python train.py --model="self-supervised audio encoder (BEST-RQ)" --dataset="acted Russian speech (Dusha)" --train_examples=26041 --n_mels=40 --hop_length=160 --input="log_mel" --win_length=400 --codebook_size=1024 --mask_prob=0.08 --arch="tdnn" --norm="batchnorm" --activation="relu" --depths=[10] --kernel_size=3 --stem="single" --widths=[256] --init="trunc_normal_002" --optimizer="soap" --beta2=0.99 --lr=0.0024 --beta1=0.95 --shampoo_beta=0.99 --eps=1e-08 --precondition_frequency=50 --max_precond_dim=1024 --merge_dims=false --one_sided=true --adamw_lr_other_params=0.0015 --grad_clip=1.0 --steps=23300 --batch_size=128 --epochs=114.5 --lr_schedule="cosine" --final_lr_fraction=0.01 --warmup_steps=1160 --weight_decay=0.1 --adamw_weight_decay_other_params=0.05
Rows from block 3 of a small self-supervised audio encoder (BEST-RQ), named by matrix and row number. Each number is 50 + 15 x the weight over its row's rms, rounded and kept within 0 to 99. All counts start at 0.
After each channel's rows are labels from the 100 clips, of 14976, where the channel reaches its highest value: "loudest" is the band of the loudest frequency at the time of the peak. Only what is clearly more common there than usual is listed. The data: acted Russian speech (Dusha).
# conv: pointwise conv (model.blocks.3.conv.weight, 256x256x1), inputs 0-127

conv.197:49 70 40 58 71 40 46 33 55 16 36 28 38 25 50 88 55 69 44 47 38 59 69 49 31 40 57 40 26 54 56 66 33 41 50 22 39 41 60 33 53 53 46 27 27 51 55 32 57 68 29 83 53 57 51 55 53 63 42 58 29 40 65 55 96 53 87 77 42 56 11 61 48 50 64 26 65 61 48 64 59 78 84 67 31 66 36 59 68 45 49 42 73 64 32 43 33 39 46 51 41 39 42 42 35 34 39 47 56 49 43 36 55 42 47 50 67 68 35 72 32 61 46 43 63 46 50 72
loudest: 500 to 1000 Hz

conv.251:24 57 49 52 47 26 40 24 72 23 38 47 64 57 60 58 37 86 52 32 46 38 52 63 60 23 56 68 68 45 56 57 43 99 63 47 58 39 53 36 59 55 68 19 54 15 22 73 39 45 62 32 75 44 51 32 51 67 47 56 71 60 19 41 54 64 42 30 41 72 44 69 45 54 48 59 47 61 42 14 54 54 55 60 36 51 69 42 48 15 62 53 65 69 45 50 42 43 55 46 30 22 48 41 49 57 57 47 29 42 41 47 37 43 43 42 65 45 33 58 46 28 50 42 52 55 42 45
loudest: 250 to 500 Hz; 500 to 1000 Hz

conv.51:68 49 40 53 46 36 62 59 81 55 57 49 89 63 50 51 48 49 42 35 35 62 62 43 41 51 52 59 55 64 65 70 27 39 43 60 54 30 49 62 19 29 56 50 39 59 65 73 68 31 66 45 92 45 53 40 30 42 47 51 49 57 19 41 44 66 54 48 75 60 31 63 50 68 48 64 23 52 59 67 50 39 49 54 37 52 46 61 38 20 49 51 38 99 29 50 58 60 64 21 45 83 42 41 60 52 53 47 55 63 61 67 31 48 34 28 42 68 41 53 51 67 60 29 54 55 40 42
loudest: 500 to 1000 Hz

conv.85:42 44 65 55 50 44 50 45 65 50 46 43 58 60 36 65 39 43 59 44 50 59 38 38 28 56 78 47 65 30 69 48 41 33 74 70 42 38 56 31 39 47 35 46 41 46 72 67 55 63 43 51 70 13 41 70 36 54 51 37 47 46 42 56 76 63 43 56 41 51 38 36 54 75 59 27 66 40 37 76 55 96 42 44 31 59 52 53 70 43 35 50 47 50 37 47 40 48 22 56 36 45 55 65 31 64 71 53 26 40 46 49 60 65 44 41 48 77 45 70 52 35 37 50 40 53 39 68
loudest: 500 to 1000 Hz

conv.118:56 64 61 22 49 39 42 86 38 35 28 38 62 47 29 46 46 51 25 50 50 67 52 47 58 45 55 48 57 30 55 41 34 39 43 52 58 60 68 39 46 76 51 52 63 83 14 48 46 58 29 30 40 50 44 41 43 39 33 73 40 30 31 73 59 35 62 45 51 67 40 30 24 40 54 50 38 36 46 55 21 48 53 50 48 51 26 49 47 20 48 42 56 51 82 49 37 47 33 42 73 41 72 53 32 35 60 40 32 66 24 18 34 75 66 43 56 36 78 56 25 54 36 38 67 62 41 35
loudest: 4000 to 8000 Hz

conv.78:52 52 42 61 42 68 56 36 53 62 53 54 40 56 42 49 38 34 85 30 57 40 59 60 65 52 68 47 27 53 40 30 48 72 31 67 59 26 65 52 27 66 64 45 47 40 49 54 77 36 65 56 62 57 10 38 38 49 37 92 54 55 56 45 43 82 42 18 48 51 53 44 28 32 63 18 41 72 33 49 35 34 87 48 50 35 40 55 24 57 43 40 35 36 26 48 62 53 47 32 57 27 49 52 40 39 23 56 28 59 62 57 10 47 84 19 69 60 46 44 59 44 55 46 65 66 44 58
loudest: 500 to 1000 Hz

conv.155:53 82 40 48 54 49 64 44 76 72 42 36 44 57 46 64 71 45 32 46 74 51 50 46 62 86 56 36 37 62 35 47 61 70 59 46 55 41 30 82 44 37 42 48 57 34 58 54 26 60 85 38 62 77 57 40 66 64 52 56 45 61 32 75 28 69 59 43 60 40 65 27 39 98 34 59 43 51 57 41 60 31 67 55 34 69 55 44 58 49 48 69 29 25 69 49 58 30 61 62 51 30 44 35 53 78 53 17 35 30 49 46 63 73 33 69 61 48 59 77 62 49 34 47 20 73 38 50
loudest: 250 to 500 Hz

conv.229:48 70 44 39 63 38 41 67 44 48 39 46 30 54 56 83 33 50 58 72 32 55 74 56 55 34 27 54 45 54 58 37 50 46 33 54 34 63 57 57 34 33 45 38 56 43 84 65 64 71 48 43 47 63 50 43 48 40 46 33 08 63 23 29 62 57 36 33 56 66 19 52 59 56 58 62 46 47 38 28 46 43 42 23 41 71 48 49 46 42 53 63 46 68 56 58 34 47 57 44 17 30 57 50 52 54 50 51 43 22 34 46 57 48 68 60 57 11 38 66 48 69 53 52 30 43 60 29
loudest: 250 to 500 Hz

conv.24:56 64 67 67 42 40 25 49 64 45 42 44 43 30 34 36 43 46 50 53 56 40 39 46 38 44 13 39 76 44 36 38 51 36 59 57 65 41 98 33 56 46 41 51 71 54 36 53 59 55 81 73 43 75 29 51 36 51 45 33 54 56 43 42 32 58 24 48 58 48 53 54 44 49 08 32 51 49 36 34 53 34 44 37 34 44 63 77 39 52 46 59 46 62 35 58 59 53 63 65 52 41 93 46 45 39 86 42 99 52 68 67 32 47 49 30 44 39 63 41 42 62 61 27 51 49 57 41
loudest: 250 to 500 Hz

conv.233:53 48 54 40 84 54 35 45 28 36 48 46 30 38 64 75 66 48 37 18 59 79 61 46 45 44 40 97 39 14 26 61 25 39 42 79 77 42 74 41 36 35 54 62 70 66 56 46 38 44 66 65 50 40 56 56 50 52 45 58 69 57 81 33 19 47 48 65 48 55 54 25 27 46 46 53 50 46 37 41 54 37 31 33 36 45 80 45 44 32 47 36 49 40 51 44 27 51 59 54 53 55 14 50 59 33 61 34 50 61 53 13 39 36 44 45 35 41 51 30 66 47 42 51 48 48 52 31
loudest: 250 to 500 Hz

conv.64:64 43 62 33 55 71 29 44 43 40 45 34 63 26 43 68 72 76 52 43 60 32 62 97 84 44 47 38 60 39 41 49 63 29 53 41 48 48 47 43 53 24 58 11 76 70 66 46 52 46 68 72 40 48 36 55 60 36 53 45 73 26 35 42 91 34 63 42 58 23 47 49 29 47 65 66 24 33 52 62 39 31 64 70 41 52 37 46 41 49 42 53 45 72 40 64 44 82 56 60 55 66 49 57 71 22 41 68 17 52 36 48 50 40 66 40 52 46 49 60 37 42 57 58 47 31 64 66
loudest: 500 to 1000 Hz

conv.55:37 45 50 34 67 61 62 44 51 56 41 51 32 52 55 67 34 38 52 52 50 26 70 56 74 40 35 54 46 36 37 64 49 66 46 50 70 37 57 70 33 16 54 81 23 54 37 31 54 67 49 67 52 51 61 25 58 67 22 66 42 46 62 57 76 52 62 46 42 46 50 56 45 85 55 49 65 64 46 43 63 37 48 56 61 55 73 46 44 50 35 32 46 25 50 60 13 40 47 52 47 59 49 63 38 46 42 50 71 34 51 58 56 52 65 71 41 37 74 48 87 32 33 33 53 39 42 68
loudest: 250 to 500 Hz; 500 to 1000 Hz

conv.10:63 41 33 30 53 55 54 74 64 63 58 35 34 58 36 34 35 92 35 48 53 38 55 92 58 72 44 48 69 43 27 65 78 53 53 46 41 52 44 61 60 63 53 41 34 41 66 54 72 51 54 43 50 77 51 44 21 49 39 28 21 90 67 32 66 69 60 35 62 33 50 45 48 59 68 27 66 72 27 55 30 56 36 80 76 54 37 40 53 55 63 65 43 47 45 34 40 66 47 93 57 36 36 57 24 61 72 77 46 52 53 49 46 42 32 38 51 49 65 57 31 44 48 77 50 75 23 40
loudest: 500 to 1000 Hz

conv.95:47 46 50 51 61 56 47 45 58 33 47 49 62 52 65 33 65 60 53 87 23 49 55 46 55 61 26 52 80 65 71 61 33 54 41 47 33 56 53 34 22 54 37 56 75 55 66 76 67 38 63 36 59 84 58 69 32 63 29 58 46 36 58 48 46 53 36 55 71 81 34 60 44 30 65 45 24 73 32 52 41 58 61 50 72 54 58 54 32 44 64 58 62 70 73 58 52 64 66 72 45 22 32 11 25 42 56 95 54 60 57 58 52 57 52 57 61 71 54 30 40 66 28 37 46 61 57 57
loudest: 250 to 500 Hz

conv.48:45 59 29 67 60 31 87 67 93 54 41 65 78 38 54 36 55 54 55 70 44 59 39 57 56 65 61 51 57 45 68 36 57 33 53 84 43 54 84 35 57 53 48 77 49 43 64 44 52 47 28 47 49 69 42 57 44 66 55 25 51 63 60 70 60 40 40 46 54 32 43 55 51 46 36 65 39 39 43 57 44 36 29 41 60 24 36 26 56 10 40 57 32 14 40 51 39 69 55 51 58 46 34 59 46 58 41 69 69 55 47 80 45 35 39 29 30 38 54 50 34 37 58 53 71 69 55 49
loudest: 250 to 500 Hz

conv.138:52 55 42 64 29 47 34 63 59 55 23 35 61 67 29 42 54 76 53 46 36 63 39 70 43 56 69 55 23 34 39 12 35 41 48 62 57 68 50 46 86 46 42 55 49 33 66 39 52 38 55 57 62 42 67 61 47 40 47 51 65 50 48 45 37 64 73 56 39 79 40 54 62 40 59 61 62 46 47 46 45 44 38 49 61 50 48 38 40 51 48 54 66 59 59 55 43 63 35 36 29 57 44 37 31 71 22 52 43 00 22 61 73 63 44 60 55 31 38 52 54 28 73 31 60 64 19 49
loudest: 250 to 500 Hz

conv.80:46 52 21 32 73 33 21 67 50 69 84 51 36 48 75 61 53 42 53 99 44 43 67 52 54 42 57 44 56 26 47 32 38 42 24 23 34 58 45 46 47 56 53 45 38 52 68 53 80 45 60 53 48 49 42 55 49 46 71 38 36 39 38 66 35 54 34 47 72 52 75 27 60 51 58 56 37 74 38 68 68 35 47 24 43 64 33 67 41 38 57 55 64 38 35 67 63 41 40 39 67 41 53 61 40 39 64 32 77 38 85 42 60 46 55 57 42 65 60 31 45 45 53 58 44 40 69 58
loudest: 250 to 500 Hz

conv.91:44 30 50 39 32 52 42 57 46 50 42 47 27 57 78 44 39 68 36 83 60 56 25 52 70 58 79 61 70 46 63 48 76 43 47 47 31 42 30 67 62 37 35 46 60 61 61 36 67 37 35 53 19 62 55 52 38 64 29 40 70 58 56 40 31 54 52 41 39 60 67 40 41 69 53 41 27 43 48 45 28 50 59 44 84 42 31 42 13 38 45 60 37 29 45 30 47 40 67 39 29 34 48 70 71 69 47 28 54 69 50 59 46 72 50 70 26 61 55 50 63 34 07 64 34 52 52 44
loudest: 250 to 500 Hz

conv.77:71 32 60 49 35 43 33 68 54 30 35 34 43 55 62 72 58 73 50 56 26 57 58 28 72 50 35 65 55 49 43 43 48 58 27 60 68 35 54 37 49 51 43 32 44 30 41 32 39 64 41 53 56 77 64 49 41 42 56 60 58 54 46 55 43 53 61 23 22 73 43 61 40 37 41 39 30 51 34 30 48 38 68 99 41 53 44 53 54 36 76 47 53 35 57 61 48 46 43 49 57 69 66 62 58 48 39 35 47 60 66 23 51 43 34 49 36 51 57 46 12 47 76 99 43 76 39 48
loudest: 4000 to 8000 Hz

conv.139:39 43 32 46 40 61 50 49 65 57 61 27 62 75 41 90 48 60 54 37 39 47 49 33 70 46 43 74 85 57 80 63 41 15 51 50 60 16 42 51 52 38 39 58 29 32 39 37 49 47 43 99 51 61 56 48 75 31 44 48 42 52 51 58 22 57 62 41 42 80 33 30 47 74 75 48 25 60 59 52 54 57 61 43 65 74 49 50 48 58 46 52 52 65 55 46 80 52 39 38 58 51 29 41 26 44 68 71 72 46 35 44 33 36 52 62 48 87 47 60 61 58 46 37 59 47 68 52
loudest: 4000 to 8000 Hz

conv.191:33 84 34 42 58 39 68 61 36 60 54 72 68 30 70 29 59 74 57 45 59 52 49 28 51 62 65 56 35 55 71 69 48 37 23 46 46 27 60 45 52 60 51 60 50 15 41 25 19 53 32 29 60 31 44 47 40 68 27 40 28 54 29 50 48 37 58 37 59 40 22 65 31 63 29 65 61 63 40 48 22 53 38 49 52 74 72 39 51 59 38 23 70 70 65 50 56 49 60 64 66 33 56 42 66 36 80 61 24 52 54 49 64 30 42 91 42 31 32 51 28 57 62 54 48 58 42 66
loudest: 250 to 500 Hz

conv.190:61 81 46 65 36 67 48 62 40 61 52 43 59 53 54 54 01 52 61 30 86 50 69 60 48 30 34 47 16 47 68 46 27 27 53 92 48 37 62 48 47 58 68 63 33 47 64 16 37 52 44 41 36 42 26 66 48 45 64 52 20 62 57 55 53 85 73 38 34 23 42 76 76 69 46 49 48 55 47 45 35 59 60 53 45 47 44 16 81 53 39 54 60 35 39 63 47 35 57 52 58 60 41 56 18 73 48 37 37 30 48 86 75 57 33 57 58 77 51 70 59 38 66 76 46 41 33 59
loudest: 500 to 1000 Hz

conv.173:47 33 23 40 51 79 53 44 40 63 49 63 58 74 38 31 56 50 45 53 46 46 64 47 50 56 64 48 31 34 61 53 40 39 42 50 50 55 61 55 40 45 65 36 53 42 42 38 20 27 12 57 54 41 58 32 33 41 99 44 32 77 57 41 65 65 47 28 40 42 42 51 46 56 50 44 25 79 44 40 44 38 54 35 43 58 62 26 80 46 36 78 64 57 41 55 57 38 15 43 40 51 50 72 36 47 83 41 65 68 42 78 31 40 52 48 52 57 68 48 78 34 32 42 57 27 50 46
loudest: 1000 to 2000 Hz

conv.237:40 54 57 54 45 69 30 63 36 39 19 56 75 51 52 39 70 53 30 69 30 46 92 58 30 50 49 40 57 33 71 28 64 78 36 72 62 52 66 63 45 17 41 52 28 54 47 64 70 44 58 55 29 45 42 50 71 46 77 50 69 57 51 36 56 63 33 63 51 37 63 31 42 40 70 52 34 59 58 45 77 88 62 49 66 29 32 53 45 33 55 69 40 32 68 45 38 49 60 40 50 48 52 71 46 63 37 60 69 55 50 58 64 35 27 17 44 55 54 45 69 59 22 52 40 64 72 64
loudest: 250 to 500 Hz

conv.90:50 41 60 64 65 63 42 71 52 58 39 47 48 74 36 64 45 50 43 56 37 56 43 43 72 35 49 54 49 63 55 70 80 77 81 51 30 47 42 75 33 31 67 67 33 52 52 47 74 44 45 55 42 53 87 73 51 53 18 50 56 61 92 76 39 49 52 76 58 69 48 24 38 76 82 52 53 70 56 54 70 60 45 61 26 25 57 54 42 40 35 19 50 36 30 48 49 28 60 58 32 53 58 25 57 46 40 43 58 63 35 54 28 66 33 51 72 46 57 69 46 22 23 36 56 60 68 61
loudest: 250 to 500 Hz

conv.15:32 58 41 47 66 30 47 53 39 57 43 48 28 58 36 28 48 79 42 48 83 42 70 48 55 44 35 72 60 38 35 42 48 58 65 28 67 17 38 71 47 37 69 59 53 67 57 59 66 20 47 36 40 37 26 58 43 22 43 52 64 55 56 73 57 26 67 29 44 57 33 61 55 46 72 61 47 50 54 51 54 46 57 60 14 60 75 52 53 60 52 10 63 62 38 46 81 62 58 71 50 38 58 42 50 43 47 37 51 95 70 59 65 45 58 44 21 57 66 57 57 32 45 62 51 24 78 31
loudest: 250 to 500 Hz

conv.56:59 19 56 58 86 49 49 49 79 62 39 71 50 69 32 41 39 39 26 29 59 45 51 66 53 54 24 58 53 61 65 33 71 61 36 57 40 75 37 42 65 25 60 61 70 37 60 36 71 49 65 50 77 39 84 26 30 43 61 68 38 45 51 48 60 72 80 61 31 42 58 38 85 38 53 64 68 37 35 63 58 43 76 44 39 30 59 52 44 43 36 77 31 71 18 58 47 40 56 63 54 27 62 59 53 59 73 59 49 44 44 39 94 35 39 25 42 46 44 47 49 42 45 39 66 59 84 50
loudest: 500 to 1000 Hz

conv.166:56 66 31 51 49 52 59 51 57 46 37 44 40 50 48 27 64 38 51 36 61 59 50 50 50 27 46 49 33 54 61 32 34 51 35 26 99 49 57 51 41 66 88 52 59 44 61 54 42 46 51 48 49 57 43 50 55 69 50 65 62 46 30 47 46 77 44 30 52 32 50 46 56 48 52 55 37 82 43 53 52 47 70 55 48 47 43 43 49 49 24 55 85 09 25 42 58 67 30 56 79 42 22 45 44 49 49 54 59 50 62 57 52 53 45 35 38 34 79 43 43 40 45 48 94 75 63 39
loudest: 250 to 500 Hz

conv.88:52 28 43 62 59 90 41 42 65 23 59 30 51 35 56 74 52 74 43 60 41 66 25 59 23 43 30 58 74 57 42 28 66 47 40 69 17 42 25 55 31 27 32 40 26 39 63 68 78 42 45 40 32 44 63 38 29 66 59 84 45 67 23 30 57 47 58 73 68 38 38 43 45 40 59 55 44 54 49 42 52 47 39 55 25 50 41 62 14 46 23 33 51 33 77 29 30 31 52 45 60 38 16 50 45 55 45 73 49 63 42 50 25 53 42 45 70 68 32 27 44 26 81 35 47 53 59 41
loudest: 1000 to 2000 Hz

conv.230:47 40 30 31 97 71 40 45 42 59 62 45 65 43 59 56 68 76 41 50 37 53 39 85 59 80 52 25 41 48 26 61 59 58 20 22 67 55 47 45 64 41 52 65 72 63 56 51 57 31 36 52 67 55 55 38 46 38 51 70 15 57 37 60 62 57 24 44 58 58 46 67 22 44 82 68 39 63 30 48 36 30 61 41 36 62 64 70 53 24 38 45 45 50 66 56 40 37 77 40 58 44 41 57 37 67 44 55 25 52 69 63 66 49 44 37 46 36 59 29 78 49 44 64 32 39 40 27
loudest: 250 to 500 Hz

conv.168:64 41 44 51 70 65 19 59 67 45 52 36 57 38 73 49 92 57 36 50 61 61 58 34 47 52 76 73 21 50 38 43 24 64 49 42 18 19 56 58 58 32 79 31 54 38 72 41 63 56 61 46 35 52 44 54 40 61 39 64 47 52 36 71 50 62 38 52 51 74 45 42 60 37 42 68 66 90 70 31 42 51 31 61 47 56 53 27 42 48 56 30 72 66 54 34 43 62 38 62 44 43 72 45 39 76 64 53 58 55 61 53 65 51 56 57 42 21 47 46 34 24 49 36 51 16 34 48
loudest: 250 to 500 Hz

conv.249:25 44 55 83 27 49 47 52 29 45 54 45 50 53 68 23 55 43 34 62 52 39 69 77 90 44 23 31 91 75 37 29 36 51 14 33 52 62 48 74 61 57 30 61 27 53 43 70 61 59 39 31 35 82 43 48 40 42 40 33 34 95 31 39 60 47 59 54 51 55 50 54 65 51 31 53 40 46 52 19 56 47 57 52 52 58 80 49 44 39 59 48 55 33 92 37 64 53 56 48 62 65 42 47 64 38 50 33 43 59 65 53 52 37 52 74 35 27 38 30 58 40 37 24 40 70 52 45
loudest: 250 to 500 Hz

conv.182:55 43 42 37 38 65 21 83 28 43 46 52 56 31 48 45 87 54 24 44 56 61 38 59 37 59 50 53 37 61 54 48 41 59 58 23 32 89 59 36 58 75 69 61 54 24 48 63 35 66 57 71 41 32 54 57 36 51 35 47 36 31 74 51 57 38 56 35 49 45 48 20 56 53 32 49 45 57 37 32 49 62 32 20 65 58 58 54 52 25 59 60 67 76 67 55 36 67 49 58 35 42 51 45 35 60 48 85 42 44 32 61 35 64 30 50 23 63 85 57 46 58 30 41 53 41 59 35
loudest: 250 to 500 Hz