A small self-supervised audio encoder (BEST-RQ), trained from scratch: batches of 128.
Rows from block 7 of a small self-supervised audio encoder (BEST-RQ), named by matrix and row number. Each number is 500 + 50 x the weight over its row's rms, rounded and kept within 0 to 999. All counts start at 0. Numbers have three digits each.
After each channel's rows are labels from the 100 clips, of 14976, where the channel reaches its highest value: "top examples" is what is common among them. Only what is clearly more common there than usual is listed. The data: acted Russian speech (Dusha).
# conv: pointwise conv (model.blocks.7.conv.weight, 256x256x1), inputs 0-255

conv.126:524446440423555495581518486509486501476533476466539469545520522503511536495563422532527522492541474516494506469458489506439477543472511526434515507502414490446496416483464526521431453556472539471573484600480562448564493505494448402432441523462524400481491543426473441519580487452530541618525500513511515436444505478524564475415534606479489434466484519445539449449590494542538451526582466452509350557468508511575492479456499504535466495491633507494518466435457498488440516459377692599507490448528517416462563463571451517474495496487524533559446480524462492498470565480465509382517545517519545628451460476563389520521516483503470449474484466466527482508482589477583528477525524490512501486719476478424514529472527524499500367435397481492569525462441482516447513573488450
top examples: emotion: angry

conv.1:430477604515442566489470419553591572541498442502579470527502568403476508442565449508533491521511555450498492501519510664587462437535484523602532513505520530415462546590502490532508450494511562495460505510489456498529523466557441516448391417516578488491435494472510515467443391526517507426508528502393450458514501461420509478442489497423464543478419447488496428456521491460475519549504576461420480622530507583563624511455510547509485519494579445406545589500462453486580466433506441535614551509497466571477490475512514488530518475363456608548464535585550451502508491537523598535549540514503494562519503449471468567473434441522466572590520515539514510531473516579513445583542478434571486518552487565524532600503504413595574461556537485453539500489529476475448501440563480
top examples: emotion: angry

conv.133:457540449533573494531557418505533533531545399558528550482469483525434521582533603449541584550537551534601518536596402494461467502547450465449529504526515489498441529512566519503485553517432535485556501526482445460538502411465514465455565462486407516467499492536528494506520447531493557515516552512487530445583510587438544403475473416500511627496530412523499500587572491494387544521550527457539498506452428445532396411508461478481482511492437512538514485475470498519421480547480541485539422521534516454493471515568533496560448556506498527475503450530466455522474573458555488470454531500613424436532454571687426547543488456433512537501574617544497535517549670492485408503409546540548489494502443476430434504495385565571438444443494467530531525497537502540486488600510583
top examples: emotion: angry

conv.196:474474537466476460590459491530514567498502418521525509498469516502549546486466465479575454537450529497560599508498369442446504446551430450560517508499465483449441498440409563401469475523463455435482445464516510439475548452497560462461431467465599462442567538537554484447392408482582488497504487463499602521403567487519556448430491478409472559483468423491580456491494503541396429498568502447571400566466431466495517379506462508494525387472452429500462569492493453527588505383496444494617458470452491550508534461452563526467451461510501494489460547547530489527505541510504461460573475502516502488446512502477533525472463444415474508463460409515501507588487551503500511451493497459552524527586514551509600504457409475447495342649460479600479449561513455462456445585501523
top examples: emotion: positive

conv.129:541485467524538521466480501570497525456532427504508518565392442526494541532462463527489545435577528481494467514599575562413623489510477587458574566544547448459464515486446499402516538491395425518526534513451504529444449461468472511384540478518465496517466527468500409501621476405476559530567529575549515564596501511513626559466551450465502554521512487445553500477589515501384513587615439525493486578502474509596472509517587513563480525514462452526538456471454500481461557547368664494499522427562585494503446503419529486531551466426452530486528486492501457548534491532455508457529553552528526519547500536570437434455521537463509587469543494506514555468548544546465542511502483498459482426469454456498568516524401598555541446447441562512496479595445569392465481547554480
top examples: emotion: angry

conv.67:484659481521514475495466532481511529451481486517533493519465469587463416457447352516460498488506464527451550442429468400442386529470445531493497450417548487501439489488524436560469494446523602471536436535508442490528589468481499502481515549475613541425525517465548505557535524555424452576481459423508570530467550393448492461397532514570479469500580521498455398449466480493479471503537479474566398538524516497505496595504480466498499479486595487535474518433521525595516477444542581437541489439505445482485512559554490496479557465555465475493455499416496501436518479441670496487490496579482552476526518522532570449475494547548500479446539542463529487450473536468545622456489509567501464579659495553431511551477477701546499532454418492576440483478473508493459534542478455
top examples: emotion: angry

conv.239:518458480562475433567456449422496512509496490497501488464494501467464549528417481469574488411496451503437491458578524467495573486508515458517514488504379503476552481606412468515453534510486400478485478532467538453505672468505429521518493511517576471429436506465440492406495442460452491573539486516538385426525500484521569528583502487500454379447602508474420525509558485504526450511497474420537534514579496486515482496509512529429516472451535457545464507494536596566583531473487674646514495452512470592426491541519498452445495547425428541513417481439419479478447626427539493472523489501468435488482449436533554412482511555473588505625481502493509534469526505517485558463485556491455450406491517545498488448456510515549478483610586495519517506587500483417475544609602513
top examples: emotion: angry

conv.18:490511371486476419497595481472482463472523464348511480495516547556554502517554430402474465546507422546555538516586521485461500532467468478403501456479524488406498548542494543389470505538501461468515527606493511472489485505494445530400539509527546499527450509489508465454446487542554464402457562468482494526511583491453470513491509621518487447530373532462521402454491413559451427497529517431540375549500520524508481455426510460598506497459471551503456434502511461476497466512379507457490474518462466371484592395465451473407460494533525496589505498467544447576467487542537523444549436547492505432482464509537457591535520495361511481564441488530485456506488480438462453502507444488538532431296533466604499460458473441498454511527437503472520595478512485554485528556570531
top examples: emotion: positive

conv.106:513515561499505455588519501491535500574475492567417518491487512507496477518413432477530477488509508434580437451459544482402454472440455547519423509485470537490494495581579484510562504532546475445455535608509512419520518461465463530414514453530469535578515408452497446457590526488419404503484505423397698486440516522465425570503487466524555508555426542574625448481475539461419511518536512465445459495531557508494490543397413491509467525447496450513496486512477583543463503534504453525442568459519537514475554418370496496416477448425421445459572450425386418446477480496517618595492466526520525450509479466463477544488516476427540438499495453562502428598400519534463478457494493530506481501377480520560597470478434468483473524480508470514514516374494559513484564466553521
top examples: emotion: positive

conv.113:565451524458460513512473498532500530530441450497516501536430490518501553536499512513455526510561450566509515505538533474478492526451478489429479511456563507462409572478495485573616581437457495500467504500605473548542529440561555503470493546491617565534464540598485466594487501585462510599510607517501512529529548495534493506491487398491553479467592426515481510506477478368432520536492573572503547472504489508438517537466520442482495431578565562530472459538502511563485433506545356517501490602472498514472475498540565506500563478533396508522512510512463361443518573413444467486479554490437494470548459549546487464450513576540586545477415516567490505503404444558562625494566402568440558513559470497481538526607440552565434581414589455538514554509493526515561632441568431
top examples: emotion: angry

conv.83:518494485495502471528464519503485504457558448480415454583550522502476586490441507464496606462488537538554491448380566494468458539519424505429473482507539503594384457343434461674545525429497478469487454495499456575506470472465541544361505464568566458518461481522450446516501570553577506533476473493519493445492557496535494487609525560496473544566491458489541444539465551536377526506477387504554449504533544473485463424584519526529469551460513515511503493435553522554521480587430547477413455419484516555449600539490545499502490508649520542562465494475532563480548505475463514409481513505490605514463499537484507555516491512432429468388525539527410457499487498527508537565464492484443517408619480513477481456514398563531533542362574576500551525437454464507504485517446494
top examples: emotion: angry

conv.164:518495523531471420543508459444456600494508473324457446411479469536558431532483570401546482500528520514608487449509434414427533461502489490459504505433487525498454412473482449546559553485457499441478468503459394493561566477440528458451483429501502508504435491453627468444499433502430569537518506503408484512494566510439486469396471526485446418451438516495575491456560523464469472517580505501472390570508453471553487480395452491475455453469495493491444460484468533505567532471364669534455522444451575443481510398509515527502461477480549592550532499486429454485523617392474521543494539467442549493426516560575394557478507525450540427483521478571486484513494518524547495476458512517517490436632474478418567403472482503498526574489438498550550519462511560494468457549479513
top examples: emotion: angry

conv.150:539507512489553440522436475486538575464563483490511563441468493469512492487590489573480500470485564559531499552419494514505441480440465556600562505579526469434505482515445505602625579469461524448488499467489398546464522483466479403483515475543452433479520467463514537486575458517557476513513583506498480560463520479432488478531493464438497500547397487506518440462438582508508469561510494443529582509565512488547420556437474525504585496497424434519563513408462501603549579441490409558539484541491624611491509529473441449489463481633545536482488586495607527417490522655536570530507487503536507524556508559485514437479484451461489538508597457492521478620509457587482461481462533487572456559539463600583534453560517478550466416580429487498502514617479629489549429520494520
top examples: emotion: angry

conv.42:496467462571504410606543487578487559639566522473533477473564526569547499457430515458543459539516572534535506493488433481525553594477569548510471522431422458539434444505471490465554560436512483520465550454527409561561540503523588572513422521549395493538519496542560538472609519525383572538438516462481384425455553451428469530598453518433538517457521501519535541487559512509471440518557518530429525469495489501500450506463421535458477566441476538496537483559501510513528469540502520470587506496452540539494520566506565536434498478432504535488585513504469575568476584556493525590545496466533572506463470438663586571431469465460510670515504500584461522446497426560519521514488541468546517523553495576516568407508478513441518542593449582490470476599536511547570513488531544
top examples: emotion: angry

conv.115:556429471459536463542525451506444524440516419547452472630521511539547563596493502533584567445531379499482467435455495532454491548472596414534517505586580535496452570482538497519443500489498469510550504563622510507568513517525461544636553439442592607496544477446543502453516477424449424540521567581500527518495531556556534522482477513534483442503590472558488446531433480470466533501556501496551499422589503472487450534492502574475498441436503513535423520479479547555478458436510636526466522460577478492431528511529443446532480515580552559469422629524521460443480496519462464459500497446481439474511451521473512519468468590548508485539470570456480568435457641503622446534509516526480542402441490575501582485449500454443527513553462439487591537571519535483356513509517452
top examples: emotion: angry